config.yaml
model: "image captioner"
dataset: "regions of photos with short descriptions (Visual Genome)"
encoder_arch: "resnext"
encoder_kernel_size: 3
encoder_avg_pool_shortcut: false
encoder_widths: [128, 256, 512]
label_smoothing: 0.05
decoder_activation: "squared_relu"
decoder_layer_scale_init: 0.01
decoder_positions: "learned"
decoder_prefix_bidirectional: true
muon_scale: "match_rms_adamw"
batch_size: 48
Rows from block 7 of the image encoder of a small image captioner, named by matrix and row number. Rows with one number belong to one channel. Each number is 128 + 32 x the weight over its row's rms, rounded and kept within 0 to 255. All counts start at 0. Numbers have three digits each.
After each channel's rows are labels from the 100 images, of 14976, where the channel reaches its highest value: "colour at peak" is the nearest of a few named colours to the mean colour under the peak. Only what is clearly more common there than usual is listed. The data: regions of photos with short descriptions (Visual Genome). In brackets: how many of the 100.
# convs1: grouped (8 groups) 3x3 conv (encoder.blocks.7.convs.1.weight, 128x16x3x3, each kernel summed), inputs within the group 0-15
# convs2: expand pointwise conv (encoder.blocks.7.convs.2.weight, 256x128x1x1, transposed), outputs 0-85

convs1.84:136179134156167116150176207145105152134124107145
convs2.84:126140158134110127164157105121117119129019140162145087133110152108156156104119098205200133120059104116122087255125111124152095076151108099107131072150119131118103155106138145130109162134152159122120118224084129199134148117103120111130125148118088135138138138
colour at peak: cyan (25)

convs1.17:039112113139069130129110116124076136104133140145
convs2.17:086140081130138109123137109140102131153093140099109090131136136117148169131128135096103164110081136107138119070097124106130154173191109193124145144140088062114186108183076146083191099130142128126158101168209104137072067087181156147117125100130119136139065031
colour at peak: brown (66)

convs1.19:203171161171131134122124072145161162138139127124
convs2.19:141134074155129198142118138120084122083083103083088119118118089116049145069140083108107114132150134113118154067064122183095132132128102130146127139170121124116149140165136123140130118147125154101130133030113105148091163140134208120124111059113103156111098135
colour at peak: white (28)

convs1.71:104130119117144129120232116138171141125101129166
convs2.71:135178181112105207094127105117146133127140127145112108149091143156189165149128114090170147107157129108062118220119065130086146133089142100107131097099118068103111152143171112131109104100144119141103117101099149125129149137122123159119131116147125152156119150
colour at peak: pink (32)

convs1.97:143133116141140168143134086072199125126160154081
convs2.97:106139112067123167086132172138149116150151109115133104114132115135108107149103118166125155141099153120120127089081092095127154134105097229119101189159158169125136095169128130095127125125123143127114172169136151127143110120032060130121148054097042108045103155
colour at peak: white (34); pink (31)

convs1.6:096130136153110141130121103115110215187098124159
convs2.6:121129068121140152013100105116099138166109133167117142098118156060113094089123173090117095079083112111111129086107092139126139063129097064199124185076101186132124176137123148135091098131153169099127129129102134161091103126133169131060111111152110171130126112
colour at peak: white (35); pink (30)

convs1.67:124149140197086151103176170137088106103148118098
convs2.67:137152128036125093103153141131159125121214140160136103129130125099110129129132078103153143138255114110120107148116079090099118144138136153139123197070080075124106140161139140144100076131121127111131191179145113220106095113060209131113119134149100147116130159
colour at peak: white (38); pink (33)

convs1.105:159067157124138094169082097132146140139183148157
convs2.105:131146178154116087120116121125156140109126134068124107124134151160147129153122145132102151059122097133146101146152098097110078120190128108154154148129166176134137146084146154153114190123152126107125209053134119125152108113124068122118130112128162147116191136
colour at peak: black (41)

convs1.2:127115127145164184128156128147119129225145151132
convs2.2:140139091108125052108125126128117145139067137124108106136133094106133161097127118188141139183137133123107088166112123190070121152066071143099153166094108112133050137138157107132108081133130152112118096079120106146100159139137194131140140115123162130087121197
colour at peak: white (43)

convs1.106:104071150104140096139085146160110192140089139155
convs2.106:197110128130119095075106117120150120104145120148119061129118121139128126053129108197143138160052114124114160165149168123094136063125065190113121132080134099121128162137126108115110165138146135112133214181115092177131155139113060134123115103120113194171126199
colour at peak: pink (35); white (25)

convs1.21:103123112120071108139112140132050093186149134128
convs2.21:139135099114149171123136154137090164112132116165156095136124081158091159083134105133145156082097136117116168153099091100070136152118177078214140113172123082123090163193117097108121168120120129123125118070120119120054129114132169148160129133156097151222147096
colour at peak: pink (32)

convs1.25:141172098061179132180147118136112157144167127117
convs2.25:155144072110148118120143080128167131134169174143119134123136131046057101144155150110138099133120158114106104114100068086153178076108136140149142115118093124122092152062135160163123083149185176115126165154146177147121147171122146147100129152112122100177121171
colour at peak: white (43)

convs1.39:133123120126149114157170116190085152121161110056
convs2.39:104159184148129139172145114119120143128077136081111062123114129135133132119125096162076140085171117122111132096112082120106117105168067120165141103092095116123194172083113107099134088138094120142123079100110130127121128134158141132124127122132098138113130130
colour at peak: pink (29)

convs1.10:164139138047164135109125097119089101084107098119
convs2.10:078121125094141180164123159124097112100120119115094114129130128079132193087123094082115134098066144119116111075062136098112185193226132135096099098138164142133163089186118165126160126127129102135132098162126119255140178118148129165110135133144125097105170129
colour at peak: black (64)

convs1.20:107099129076183127118088115135204108156125107115
convs2.20:108154110086101049061124155128129121132130102116102055120136085155142113099150067105111137122130099122105067179106075164170146171157140142166119069131092143122170150169093115103122169109114156133140154115110111113128128110118182117160137161175128185156125134
colour at peak: white (52); pink (32)

convs1.38:148137132105147112147129074057126111140065159161
convs2.38:062138170202102074104120149125112108081112168138138144123151102132178112059130118097114131096137113129127133151146144055081131120102081044116124118144090110112112144200128166107107156117099113117127146163130106164174096087128181105099124122101088108131090144
colour at peak: pink (26)

convs1.31:096090106088095139181164128132103144092184157148
convs2.31:139138110138068147071118105104101110100104106122116078117100113126128156113112113210136119158123067130099133076107095146123121146157081085155114134122105123127097172083146149132075088109155132107105120175098112217142148137094161082144117160140042190185140185
colour at peak: white (45)

convs1.14:141124128163126130122119129143131142247122128139
convs2.14:172187132106111070130118121124131123090125122151129151120121118138127110175139104132178127133206070106103124193132083151123159103137084129155127148109145157135058194161120101162066125121162158106131093142134122106117131108131150101118123050154148168109122101
colour at peak: white (55)

convs1.66:176130150123092130118131167149175094119208140111
convs2.66:144151190104111173121139099115129121134166106150133088133104115149163109100126200209102122133166149110124170159127092054130147056130158075117146099065111180117148080144151121107094137115161146120129155119150160165150154112079132086170143214157117115094126141
colour at peak: pink (37)

convs1.64:096148133127123131116128144103038075116083112105
convs2.64:127140085162121195126105128124158110090120129153135073131115103096133113106124187168112138173097123143118115113135016094102130133152162131165113108108081139131105104092122054110122147132129116126114190076100152158070137105203094111142131063152119142235091128
colour at peak: white (29); pink (28)

convs1.5:117097111108160052123129121087091119069108104135
convs2.5:112160177144093118105118135118127142107109128164120084119119101139165175128119124043140107091151091127124222078115156107195086166171065137134114142086117144130086175037128163123114105124099146117110187157094129235110111133137128089135107158093043160195164168
colour at peak: pink (28); white (25)

convs1.12:183117126188168150145125126137135129181128183164
convs2.12:096113141118102232115099112108116128156106110165126106122113126127123141140102134070131124060078083130106036168074124180067110109126078149170137142127095136114170167117161074125094086116126143122134131086116095026148159128165169115114120156129140085163104110
colour at peak: pink (36); white (27)

convs1.76:100143134137101128136084129122087099108099118035
convs2.76:198138065129160106076140101131147116141122126133139140127151093153165107189141096079120126184123148117108156123106071112099094222104179173131123146078133093132156125186102128111146118110146105160156192174147123201110125111202046132128139088125074191126092179
colour at peak: pink (38)

convs1.4:086108123150193177115150106092122117092124174161
convs2.4:058158181117123148118105114115103121125143141208107124123139154138046115079145129196168105115128118131143054186129128194058133111054135131119123092130115148138097151128109155090129108115129156132130115122098150037145107103147170129112135152133099117067074112
colour at peak: pink (35)

convs1.111:159139148209181172125127102125133138105134127080
convs2.111:175125090172119126044105136115103122083121168118146035124105144123150147082118153125110160068104115108130150147156132119103105151200174155147131147085079131110062137115115110149110100119132142117115129147122123193088103153099152101124135126137103120067182236
colour at peak: white (29)

convs1.103:154188139152144132119080100172090154112115105181
convs2.103:148189134151117141051146157123088143064095132166164059128138178114077158191112120125102165092109122109106140124113076092142144125147057097089147194176105129116155138136138169142115134113049131135135226106109110125132116125151177147083136092172158196181115121
colour at peak: white (35); pink (31)

convs1.13:060129121127191122114200127102113113107110143111
convs2.13:042126129116159119167069133127145085142111098172090149118135144161182154153120225156137136104079146117136157123121102132129130099122124153183133200153099173128121130114120115101181162128128109132141115152133115183138123144096012155125120073158155168229112119
colour at peak: black (41)

convs1.41:126135128162135114159115122059142113141107039139
convs2.41:149101118083156094153117125142148146124093105151140090140145136165091128043136110109102148060080162125107166068091154144108152079080067163146136205139134152131075129080135169131161154138172148124135123103146118105112133131074127120144149171184142102155101109
colour at peak: black (36)

convs1.46:138124139155119118126100155082151143126133024125
convs2.46:129107116103145126159150127140144136080085148135140121129144208099140146158095152091082149139093134132140152107110098111122165143083077106131117149144189159124050104080092121131118110103104118126103145139123156093121124125086138095107127145136133077176123085
colour at peak: black (54)

convs1.23:058206115109079127111155130124121099124147122120
convs2.23:079096096111114054117151121103113107170088123083117099104126103143119131155114103141150120149063092125100091038105076130143125113159134128146126105094043156135144113163139188106139137118097121113147072118125089079117117106142165112076114044086154059136150090
colour at peak: pink (30)

convs1.7:114140127131186081179193146109116112147141166152
convs2.7:022128119157112095156123102116085107091108117035121055117121137120100128103117163107160115145172084120131175144111084141129081214073163157074120071096119125129128178098108137125091104108107160124128141115078131169099101123115069119143125081142078104114142169
colour at peak: white (37)

convs1.33:108137124060096114147093168113157175136125174165
convs2.33:122127102107104110106141153122104148112061118146119142122130156132181122122105109052109113117118126119115053116147059071139110069161098105212138083140125153133124156100141074136112116121100133140139204060121096110128138178193099147117138101107093077100137162
colour at peak: white (35); pink (33)