A small image captioner, trained from scratch: 2.7 epochs.
Rows from block 12 of the image encoder of a small image captioner, named by matrix and row number. Rows with one number belong to one channel. Each number is 128 + 24 x the weight over its row's rms, rounded and kept within 0 to 255. All counts start at 0.
After each channel's rows are labels from the 100 images, of 14976, where the channel reaches its highest value: "patch colour" is the nearest of a few named colours to the mean colour under the peak. Only what is clearly more common there than usual is listed. The data: regions of photos with short descriptions (Visual Genome). In brackets: how many of the 100, against the usual share in percent.
# convs1: grouped (8 groups) 3x3 conv (encoder.blocks.12.convs.1.weight, 256x32x3x3, each kernel summed), inputs within the group 0-31
# convs2: expand pointwise conv (encoder.blocks.12.convs.2.weight, 512x256x1x1, transposed), outputs 0-46

convs1.118 [105 113 149 147 124 119 136 120 107 103 128 115 114 142  49 152 155 127 140 135 133 130 151 151  77  84 136 116 128 161 108 126]
convs2.118 [ 97 126 125 164  88 117 112 129 148 127 120 125 100 121 108 161 134 126 108 136 128 104 114 134 126  85 130 105  92 121 117 186 130 134 110 146 132 126 102 116 119 162 129 121 145 177 136]
patch colour: white (29 vs 5.3)

convs1.179 [129 103 119 151  98 123 113 139 120  99  67 147 160 131 124 149 178 161 118 133  78 141 140 144 134 133 124 115 103 154 155 112]
convs2.179 [161  84 122  99 140 120 170 122 128 129 120 132 168 158 161 121  88 164 152 106 128 148 125 163 121 120 102 131 124 133 133 131 129 124  98 110 126 123 129 118 159 125 109 166 152 161 144]
patch colour: grey (61 vs 35.5)

convs1.163 [139 105 111 136  73 149  57 116 112  90 122 126 118 143  88 117 102 135 126 111 159 117 138 116 145 117 110 123 142  96 104 141]
convs2.163 [149 117 127 117 150 129 152 142 131 135 127 135  76 152 208 147 140  98 124 108 118 116 124 111 134 127 101 164 124  88 130 140 129 137  95 168 142 139 103 139 169 142 126 100 168 117 190]
patch colour: black (31 vs 11.8)

convs1.76 [131 129 152 120  97 104 128 119 139 116 159 141 114 137 135 162 116 143  82 132  90 135 159 140 115 113 109  99 184 134  90 171]
convs2.76 [117 146 132 155 146 137 120 125 132 117 122 118 132 171 144  65 144 123 110 133 120 192 129 134 121  88 125 126 113 164  96 134 132 118 141 159 121 118 146 118 115 147 135 107 122 151  61]
patch colour: white (34 vs 5.3)

convs1.101 [140 130 135 159 128  84 113 135 122 142 125 182 107 131  83 127 137 113 121 192 123 146 152 133 118  91  84 141 137 116 127 119]
convs2.101 [142  98 111 197 166 126 112  63 123 116 120 134 145 174 111 166 107 111 147  85 135  93 127  69 128 115 145  96 119 114 116  60 124 124 125 164 124 124 146 126 150 128 147 125 162 153  78]
patch colour: grey (64 vs 35.5)

convs1.160 [137  94 124 147 128  94 151 122 160 140 109 163 149 136 130  69 125 157 101 148 153 137 136 130 125 144  93  83 113 119 168 123]
convs2.160 [ 85 183 130 150 119 124 128 133 122 119 124 114 161  91  78 112  88 145  90 125 126 109 132 177 122 195 119 137 104 163 102 115 112 125 125 112 123 121 140 121 141 142 113 144 128 123 173]
patch colour: white (39 vs 5.3)

convs1.90 [116 133 136 150 122 116 121 162  69 147 102 126 150 133 130 130 125 116  78 172 118 138 143 130 174 122 121 117  80 136  96 107]
convs2.90 [112 150 134 136 139 118 132 173 111 112 119 117 145 128 128 137 122 156 165 190 135 187 126  44 133 133 111 123 151 120 203 115 119 136 127 142 132 136 110 139  78 122 134 172 164  95 142]
patch colour: black (31 vs 11.8)

convs1.180 [126 124 128 143 122 148 136 114 141  91 125 173 161 125 135  86 152 144 107 193 101 142 126 140 125  99 147  89 148 151 105 113]
convs2.180 [ 78 153 120 144 185 122 106 167 125 127 120 136 102  67 170 146 108 142 142 148 113 118 115  95 119 148 110  86 124 151 108 165 118 127 139 151 126 124 131 120 122 151 113 119 102 203 118]
patch colour: white (36 vs 5.3)

convs1.74 [133 141 131 135 110 146 144 158 131 117 114 150  93 112 126 167 126 154 117 146 153 120 157 118  98 142 130 143 124 130  39 106]
convs2.74 [ 91  98 128 160  96 140 176 144 151 135 125 125  69 153 165 104  72 134 128 108 125 158 122  86 139 112 154  72 129 182 162 134 137 140 114 120 135 135 146 127 126  83 124 145 151 144  93]
patch colour: white (32 vs 5.3)

convs1.80 [125 120 141 102 125 111 132 101 163 118  69 112 144 144 125  84 117 110 159 124 129 128  95  90 106 156 143 150  79 132 150 118]
convs2.80 [133 124 120 145 210 136 130 149 149 145 133 143 142 186 157  70  99 139 133 144 129 127 126 135 144 145 129 160 153 156 105 134 148 148 146 139 142 145 151 127 146 111 138  74 141 148  77]
patch colour: white (33 vs 5.3)

convs1.188 [126  85 114 131 103  76  93 123 131 119 135  92 112 142 128 150 156 120 116 144 184 126 128 108 155 116 158  88 105 143 123 148]
convs2.188 [134 126 146 168 116 167 135 155 164 140 127 127 146 132 144 126  79  88 125 154 129 125 134 130 135  86 140 135 122 187 110 188 136 130 128 137 130 130 129 134 184 149 120 120 109 135 192]
patch colour: black (30 vs 11.8)

convs1.232 [125 115 134 135 131 121 141 124 163 110 144 155  50 131 144 141 160 125 156 133  91 120  68 127 127 118 125 129  93 125 107 139]
convs2.232 [ 89 160 135 123  98 110 141 109 140 133 141 142 174  61 102 129 153 107 137  89 137 122 134 168 135 113  89  75 115  78 139 152 140 136 101  91 132 135  94 125 134 105 154  93  80 103 105]
patch colour: white (35 vs 5.3)

convs1.18 [130 128 141 111 122  62 120  82 133 155 151 131 123 122 147 167 114 120 154 138 143 128 102  97 129 169 179 115 116 108 138 118]
convs2.18 [159 128 125 127 130 110 118  64 101 114 133 113  85 162 121 140  98 109 142 114 110 150 123  91 121 132 107 107 138 107 131  72 121 127 122  89 130 130 145 129 121 132 135 102 114 114 107]
patch colour: cyan (26 vs 1)

convs1.114 [122 133 140  71 158 149 143 141 166 135 142 105 119 125 100 135 158 109 132 103 145 114 144 185 115 127 173  99 133 154 148 118]
convs2.114 [100 141 173 156 166 175 178 152 148 155 127 143 174 165 138 146 116  85 118 138 111 174 127 130 135  51 125 104 107 138 157 141 130 127 110 103 120 122  50 134 103 118 138 144 104 113 124]
patch colour: white (26 vs 5.3)

convs1.215 [132 171 108 116 167 134 125 161 136 125 139 156 119 141 130 131  89 104 170 139 147  76 146 135 146 155 160 142  87 153 115 132]
convs2.215 [138 134 156 172  87 130 113 111 108 125 151 122 107 119 144 142  72 115 140 147 123 112 122 146 127 129 146 123 120  91 163 136 132 125 158 110 125 124 165 112 201  90 118 132  93 129 117]
patch colour: brown (62 vs 32.6)

convs1.166 [122  96  99 104  94 139  95 139  85 151 109 123 109 140 114 112 106 126 134 159 125 125 128 120 150 165 166 100 172 158  92 139]
convs2.166 [108 123 146 153 177 119 156 139 139 127 134 140 133 115 114 117 149  96 132 118 123 163 117  78 135 132 125 100 132 133 157 158 129 136 112 116 132 132 138 143 115  95 126 121 127 129 111]
patch colour: black (41 vs 11.8)

convs1.96 [103 115 142  67 136 113 135 129  50 128 136 147 129 159  83 122 104 149 102 147 117 122 155 139 130 119 125 123 122 127 155 127]
convs2.96 [ 90 118 157 105 175 161 199 110 143 141 140 163 116 119 126  90  64  83 161 147 104 135 132  89 128 171 112 146 144 134 112 132 131 128 143 133 128 129 125 149 107 100 135 140 164 184 113]
patch colour: pink (29 vs 9.4); white (25 vs 5.3)

convs1.108 [ 76 134 120 115 145 113 118 116 156 141 128 111  93 144 107 131 158 112 155 210 107 130 163 114 142 118 134 104 131 125 133 117]
convs2.108 [147 102 150 164 126 127 149 137 139 115 128 121 193 123 181 116 105 183 132 122 108 152 115 136 120 126 101 109 108 126 171 127 122 123 125 139 122 120 142 125 140  82 142 161 139 158 101]
patch colour: pink (27 vs 9.4)

convs1.151 [ 92 121  92 162  99 100 127 143  79 103 133 118  97 128 142 136 113 163 154 128  67 140 123 128  86 141 129 143 117 137 122 134]
convs2.151 [102 112 103 137 130 113 149 126 124 116 138 117  90 105 123 114 151 165  90  99 130 103 130 163 125 114 153 100 134 112 153 188 119 125 144 126 118 122 104 125 103 150 107 152  91 109 141]
patch colour: black (30 vs 11.8)

convs1.182 [128  70 109 151 108 167 138 162 121 142 104 130 147 116 133 130 151 134 117 148 166 121 158 129 141 137 140  79 111  75 112 133]
convs2.182 [102 148 133 190 177 120 131  99 101 118 128 140 169 103  71 105 154 131 121 121 114 128 122 159 140 168 122 133 124 137 111 104 132 136 112 139 133 132 134 143 131 108 131 133 130 165 151]
patch colour: black (32 vs 11.8)

convs1.171 [138 107 114 151 121 142 160 144 161 151 112 157 137 132 115 123  92  94 178 141 148 146 156 109 156 128  90 153 161  93 149 125]
convs2.171 [138 102 156  65  75 134 152 121 131 126 134 145 172 173 104 147 152 113 127 110 135 167 128 164 133  56 132  85 121 131  70 143 135 145 156 146 138 139 135 145 110 109 140  49 179 153 107]
patch colour: white (41 vs 5.3)

convs1.250 [147 146 142 120 130 141 140 134 130  74 155 106 110 122 112 148 117 151 148 148  93 125  90 148 147 143  61 116  89 132 106 140]
convs2.250 [116 203 158 135 150 117 114 127 122 114 104 122 150 131 177 133 124 109 118 104 116 117 109 142 120 112 130 136 145 145 130 120 125 125 129 114 119 122 130 106 123 128 117  99  84 127 127]
patch colour: pink (28 vs 9.4); white (27 vs 5.3)

convs1.91 [150 133 118 124 140 167 126 134 131 106 112 126 102 106 101 119 122  62 165 142 142 128 134 125 102 143 127 127 142 140 133  50]
convs2.91 [160 130 134 140 109 127 189 114 129 123 136 131 151 108 106 123 120 148 133 132 137 126 128 120 127 101 124 145 127  98 130 166 132 123 132 104 128 127 134 119 161 142 139 130 125 108 161]
patch colour: white (26 vs 5.3)

convs1.136 [ 81 140  80 168 139 144 116 153  81 118 138 121 119 145 153 108 147 159 134 117 116 128 130 128  68 118  89 133 131 114 128 124]
convs2.136 [106 140 137 130 149 141 182 133 130 131 122 132 124  72  62 115 147  95 104 123 136 128 136 174 130 134 133 169 134 123 122 140 133 132 166 184 132 133 135 137 135 137 134 154 107  99 151]
patch colour: black (30 vs 11.8)