config = dict(
    model='image captioner',
    train_examples=101725,
    crop_scale_min=0.7,
    horizontal_flip=True,
    tokenizer='word',
    decoder_width=128,
    decoder_prefix_bidirectional=True,
)
Rows from block 3 of the image encoder of a small image captioner, named by matrix and row number. Rows with one number belong to one channel. Each number is 500 + 50 x the weight over its row's rms, rounded and kept within 0 to 999. All counts start at 0. Numbers have three digits each. After the name is the row's rms in percent of the matrix's.
Before each channel's rows are labels from the 100 images, of 14976, where the channel reaches its highest value: "patch colour" is the nearest of a few named colours to the mean colour under the peak. Only what is clearly more common there than usual is listed. The data: regions of photos with short descriptions (Visual Genome).
# convs1: grouped (8 groups) 3x3 conv (encoder.blocks.3.convs.1.weight, 64x8x3x3), inputs within the group 0-7, a 3x3 kernel for each
# convs2: expand pointwise conv (encoder.blocks.3.convs.2.weight, 128x64x1x1, transposed), outputs 0-63

patch colour: red
convs1.6 085:553497528513499393488474517382582470490403524447491534529506544481497536470394448494519509394539499487509446542553524437459471471444466485457456474614567549456485539395449539575513473533544411460462478537485456429452
convs2.6 096:555488444493517535466475476455449514516380520507472509446568428419531459418562522444506474486468483439633446531490455487477456550461520441507551454596334433567443434517470440535481542506480536

patch colour: pink
convs1.40 082:468509569504574584498520505488496545496513450523508510416665381474378316558424455505533474471501495491531496484484481512520509502501518474525439503522509503468476471454471496486493497527486411425552456519564524523569
convs2.40 105:505567468608509523498489462560576498473443492470554489535569450546513535486541497476575563428536471455561474464466460530533478506497536536469501484528527480515534526553553551405465520414525603

patch colour: black
convs1.11 122:508483524510493529489491490514451512486459483485452547501486483520497518483499515471474540513536450492506498498486496477465507498508538479467469498542463508498507559293501448270538397396650530505475488483506516498516
convs2.11 106:484476467414495535549383469467521530454585526534506633457519497483447468515490538549445430526484502421518530425491466548441568428531604468449462526420490366452559548513561458573500583497430555

patch colour: white
convs1.4 085:623557512592530479560458489558635476658478565508414513465544586522515511470524608559561563541449477470549554426527492560529513510522531536529549503482520458487508505495476465547515514551482562517527583535500494482504
convs2.4 091:448538464466517501452429530462602546546472483396528612466582547484555518546543455510483496520463501510451546531459479650615536483502560526563542476507583490400480490611571457466509543471482502

patch colour: white
convs1.55 121:506478480518458553483464506511482504514474508506504523471498476489500497507496511498500496478514484499503484478534460613416574533530578441553596637301672610504577524487483510503465528510501478509560495500493544515495
convs2.55 101:463484518502527459524534513424487480473448482470444380422490483502551479470368365558450486543517519449474558553475411509526510478525511534444570392565482540406545536558557507541594546565565482

patch colour: pink
convs1.37 144:468469470444530545441530576479498455752269458617432455511504503502504497495510495497516502511436552495473533487513516508511489510512479484497506484501507494494501478491533455532527467493531507497497501507495488496497
convs2.37 114:461534478576512476467530485468480461518456571500588397505477483490530484585563537456539480510568470381527474493428486493481464533533488472405517498566489526522485519530456447579542565498491583

patch colour: white
convs1.12 079:506531496500523503456498481399518456543414398483490490489517538531493506498477502550582518538507601493483465491472476494496505485532498418534705570514544554464484467621408561451460429545509517503508569536531545512567
convs2.12 099:477535635544500535499527472475458446407435448545550534419518588557613435499598487593519551552500519544445489601447402555483493506549480455478496514596396558411482451453563561585532486511505483

patch colour: pink
convs1.32 072:398427516514460583361508491508522604508368614376381382518517505500518487484500517442490405577463491563518491502495494494510520525518478512473476501491513484529491418501430455506534485532514513486474530496501492477522
convs2.32 092:488520552400482458529537567552491456559485524632551479501490529473533446446454551397457302560461430452476533473441472583468568561526430538409470525528560464520471493492526553525593620501502467

patch colour: white; pink
convs1.44 048:552499487532569384525535606495526547496520437476510520416569496447414441443425359509487500524524480516518502471505552510479488491526510474574471456458496546488402532486529483462459516508481520441464569587369437443565
convs2.44 067:430516564517533463491412475515506455535570550503472455499448478455548450526602580436440489493520519481580446500450401473466544548542562506460502595601494590568535446536584543617526474571434579

patch colour: white
convs1.28 127:511501503491518498485495498500502507483486490523501485533515491469503490515539545485599576641429644445485568555544579642377660510471588495484458474512473510503502496504506488523504495509519475487477439554416467522517
convs2.28 096:435544380320563492504489492470461487464520499383538463445522547522512461451514480495469481477547522497520612572529508501530601449466429572476517460554504499404480526524366517537546480514492456

patch colour: white
convs1.9 099:461467477486484508511532523465502457517537496456457433524498492483487488509514519495487476578610542543580620480501516490463494533501486602560578526613581496517572389552468506582472472370483607560541502532551517554546
convs2.9 111:535542567449523517523498531585488512466506481477510507491519493510574498495651478495528470525536529555412517553518558440489390513554418499506468498588439491422438460455511538493492520451458420

patch colour: black
convs1.23 094:440420451437423491598497485484477422445547482498443476501491476505448487505521475522526516415526466556448554496432471375453433451384437506448395448500446444458426539481521493534412489445507472518458461426442505520542
convs2.23 122:631577446469515457515521427467440473507526513513533521490474454444498428516507501504530467500537506493593501541458477557401465532612499470627508544401463521476453536426506467460489541528427579

patch colour: pink
convs1.42 160:480510477478531481492481503496510492501507486514496503502537503813265568549461469507514497506499488506496506506502491498506497494500495493510512523503501519498504474507504501514524533503482483524491465555470513478488
convs2.42 118:459541466390509535494514554464511540549454460439486413491506509489483505525567520493485472485397498466454566524419423528595513520556434533491527536505449480548440447495431467614551503505536478

patch colour: black
convs1.18 098:510443463476485448509546537467475485530475512522464470521392508425594460492589499516526459402504652476620589446454475523444515483405467414444448526482573538446483449531518508467588483516561511496491534536447486472494
convs2.18 113:535559442504504481511477440554432463493573507552461426424469525500458460468524489461481465541471515564490485512590493548499398409563563433474526497489498466538565560520476444502491528480484564

patch colour: pink
convs1.45 060:543530487563465513530571445516464481529503518489526487482587544350483303382367490510534506532521515460480502476498474499513562518476450542462458442513574513465475510467512522522486435438516488456437515535462496466568
convs2.45 090:509557528540497420506508458496501499624486435508474420511483453423524527567621406430576568469484500388478524526429483488490541532504481474494381593539533532516514507547557509563481453455583572

patch colour: pink
convs1.61 074:511506542506454474461503513497514517499445445482551519503496472493503569505510504456492506501501425492529520568461462490476737487507427476500487498523451530502494503504493435532433508486582481636460460370617497517433
convs2.61 084:539537432326557506487537533473444543583484538428500434406413521443561507551445486546481510588510557504527466490535501559435523516574566566544456524495546557478502428477483523564502492550485463

patch colour: black
convs1.13 088:526492473486545532474514495516477396480508534474485531494493489478516505482516497465495506544488446447508538502448502475501505507492509441632438519478453450522535475428375311494532639497360454508480517513585451508541
convs2.13 104:478446508499492441495488465467550506482548576550535392508549523498504455418490479582437547567613529507528490478531517520592605513564398496510484492569468428439574537494471572507506484537547441

patch colour: red
convs1.3 089:479508469504512569480505525558506560452459365490493536567543528518490509411400423427580470538461474554529424495482542485515443472450482537472453411507486614571518468540465466528496482396447454559505552523460466400447
convs2.3 105:521537431529544496479507494520538473407521602551490538479443353533443506468581456475520424507392512612520468506467504617566461488460465539588548619441432609497455501493460526401460425512458520

patch colour: white
convs1.52 071:530567480440516498492536519455518506524470519519523480509512470485497521481506494518485462530503505453499536627620548571381543493481531486554572644341624547562464586564489489539474498480480521474433526496465509503493
convs2.52 076:399526566533503548579538454482461569532433424529508493544564426492575467514426530472447383583496526445533488491420469478575569447519513475459471422495514491498390485596492509486523500511512483

patch colour: black
convs1.20 089:575536417467455446529387508499482485443485492508433464450441482524467436587528493565490461515509531436566523488458448432418473424404462475472449457482401514437488592557516427474512454498480512554452425529531549455408
convs2.20 114:478561470563570575532526365565471519557506535552540459470497517458527433549613486405545442466585483519523494513509505539481539488550423442520545519477519574489521524437519449570525476522554582

patch colour: white; pink
convs1.2 082:460348525491507528552459488434582491529438476459454481491483506514544541458401410506455611492432540480461444539555510525476493419451416476486448484498559509520548529389553468518475472531492470430459501547584480453409
convs2.2 085:475500486539514458513455501461433499480431507571533429453550457476537414412556534495485501487485543519660531569538471482463415550525507448570513485497369456598404467453505437465498471545467426

patch colour: pink
convs1.63 074:469484497476526460471550498523497513461483463503516519496537458528498495481510479500535492463509480514497487466551477530494618536452410519488485492515506447486541458551494539494504491452444496725508590363539565476334
convs2.63 071:487437483556457533426505530481477452488484500570551434421405514488621448624438578508489395556601511511496515494526441526537463417532470592586500497558470592465574475521435478499480542572362454

patch colour: black
convs1.15 108:534522516499504479494477499474403543419448549540615606484517498509543505506496493530552462561510487460474504510468561508495496512491477517546446480530498540452466487368717470386577533523553526531470534530516474484461
convs2.15 105:418445388509499486603510450466391512512512478378532468563520539524486564440501506505530490424563512483469521540541479419507492448394547451450467387479530543583545458560563513409502486504502460

patch colour: white
convs1.0 102:522488516546507484556583567477523491473474637467652596488441445516536600514555555471511475522489552453550656474517511469533612464530530492486508461504438504466434515481457533529457518519509488490483513528480508586555
convs2.0 101:503529462440485581504552564496622525549576550551543457525416509549504388418494462476413520533515518380515464479486514461484456531475481526428404565696522494376485558494579484502556501597421507

patch colour: white
convs1.5 111:558527526527551518535535476546554535574476562488625574499537476488508599518599579494485534480507581527622555441461483546530577478601520508493506465457417490503494532532467497560470506555467547574495524501520513631546
convs2.5 106:528496498394511526437533557546576470565541449467503537580513543532598453449545448522455442588517482556492506527552541515651494409424543561426498558551588464334496508480467567513506477637546451

patch colour: white
convs1.49 103:485545505499465515490487517469504487489502552490508520499475495481498483482480487508478520479491476505499491579572447581516697504462440510568546623393732531501503506502550538506507536488483517476497531482453524540537
convs2.49 086:538451546490543468486498553403432472535416543529547488398540516538534386443458535532439476480489467396504645507453501498510494492464485547486461358475486596511490455557487513531534531517499460

patch colour: white; pink
convs1.38 068:608496506573417533394362436385453447531390435418441427510511509523470521505520531487541561534474442450464379514510521439511497523507506479511486531510481510492526505505441580444541432471499522537469485484447502507546
convs2.38 088:563450520632488519399591484516532537563548486558529594584494505496454451558519551596451533417434492548497438470574495539513556574601523505493482465483538463573455508470428470518487506475555484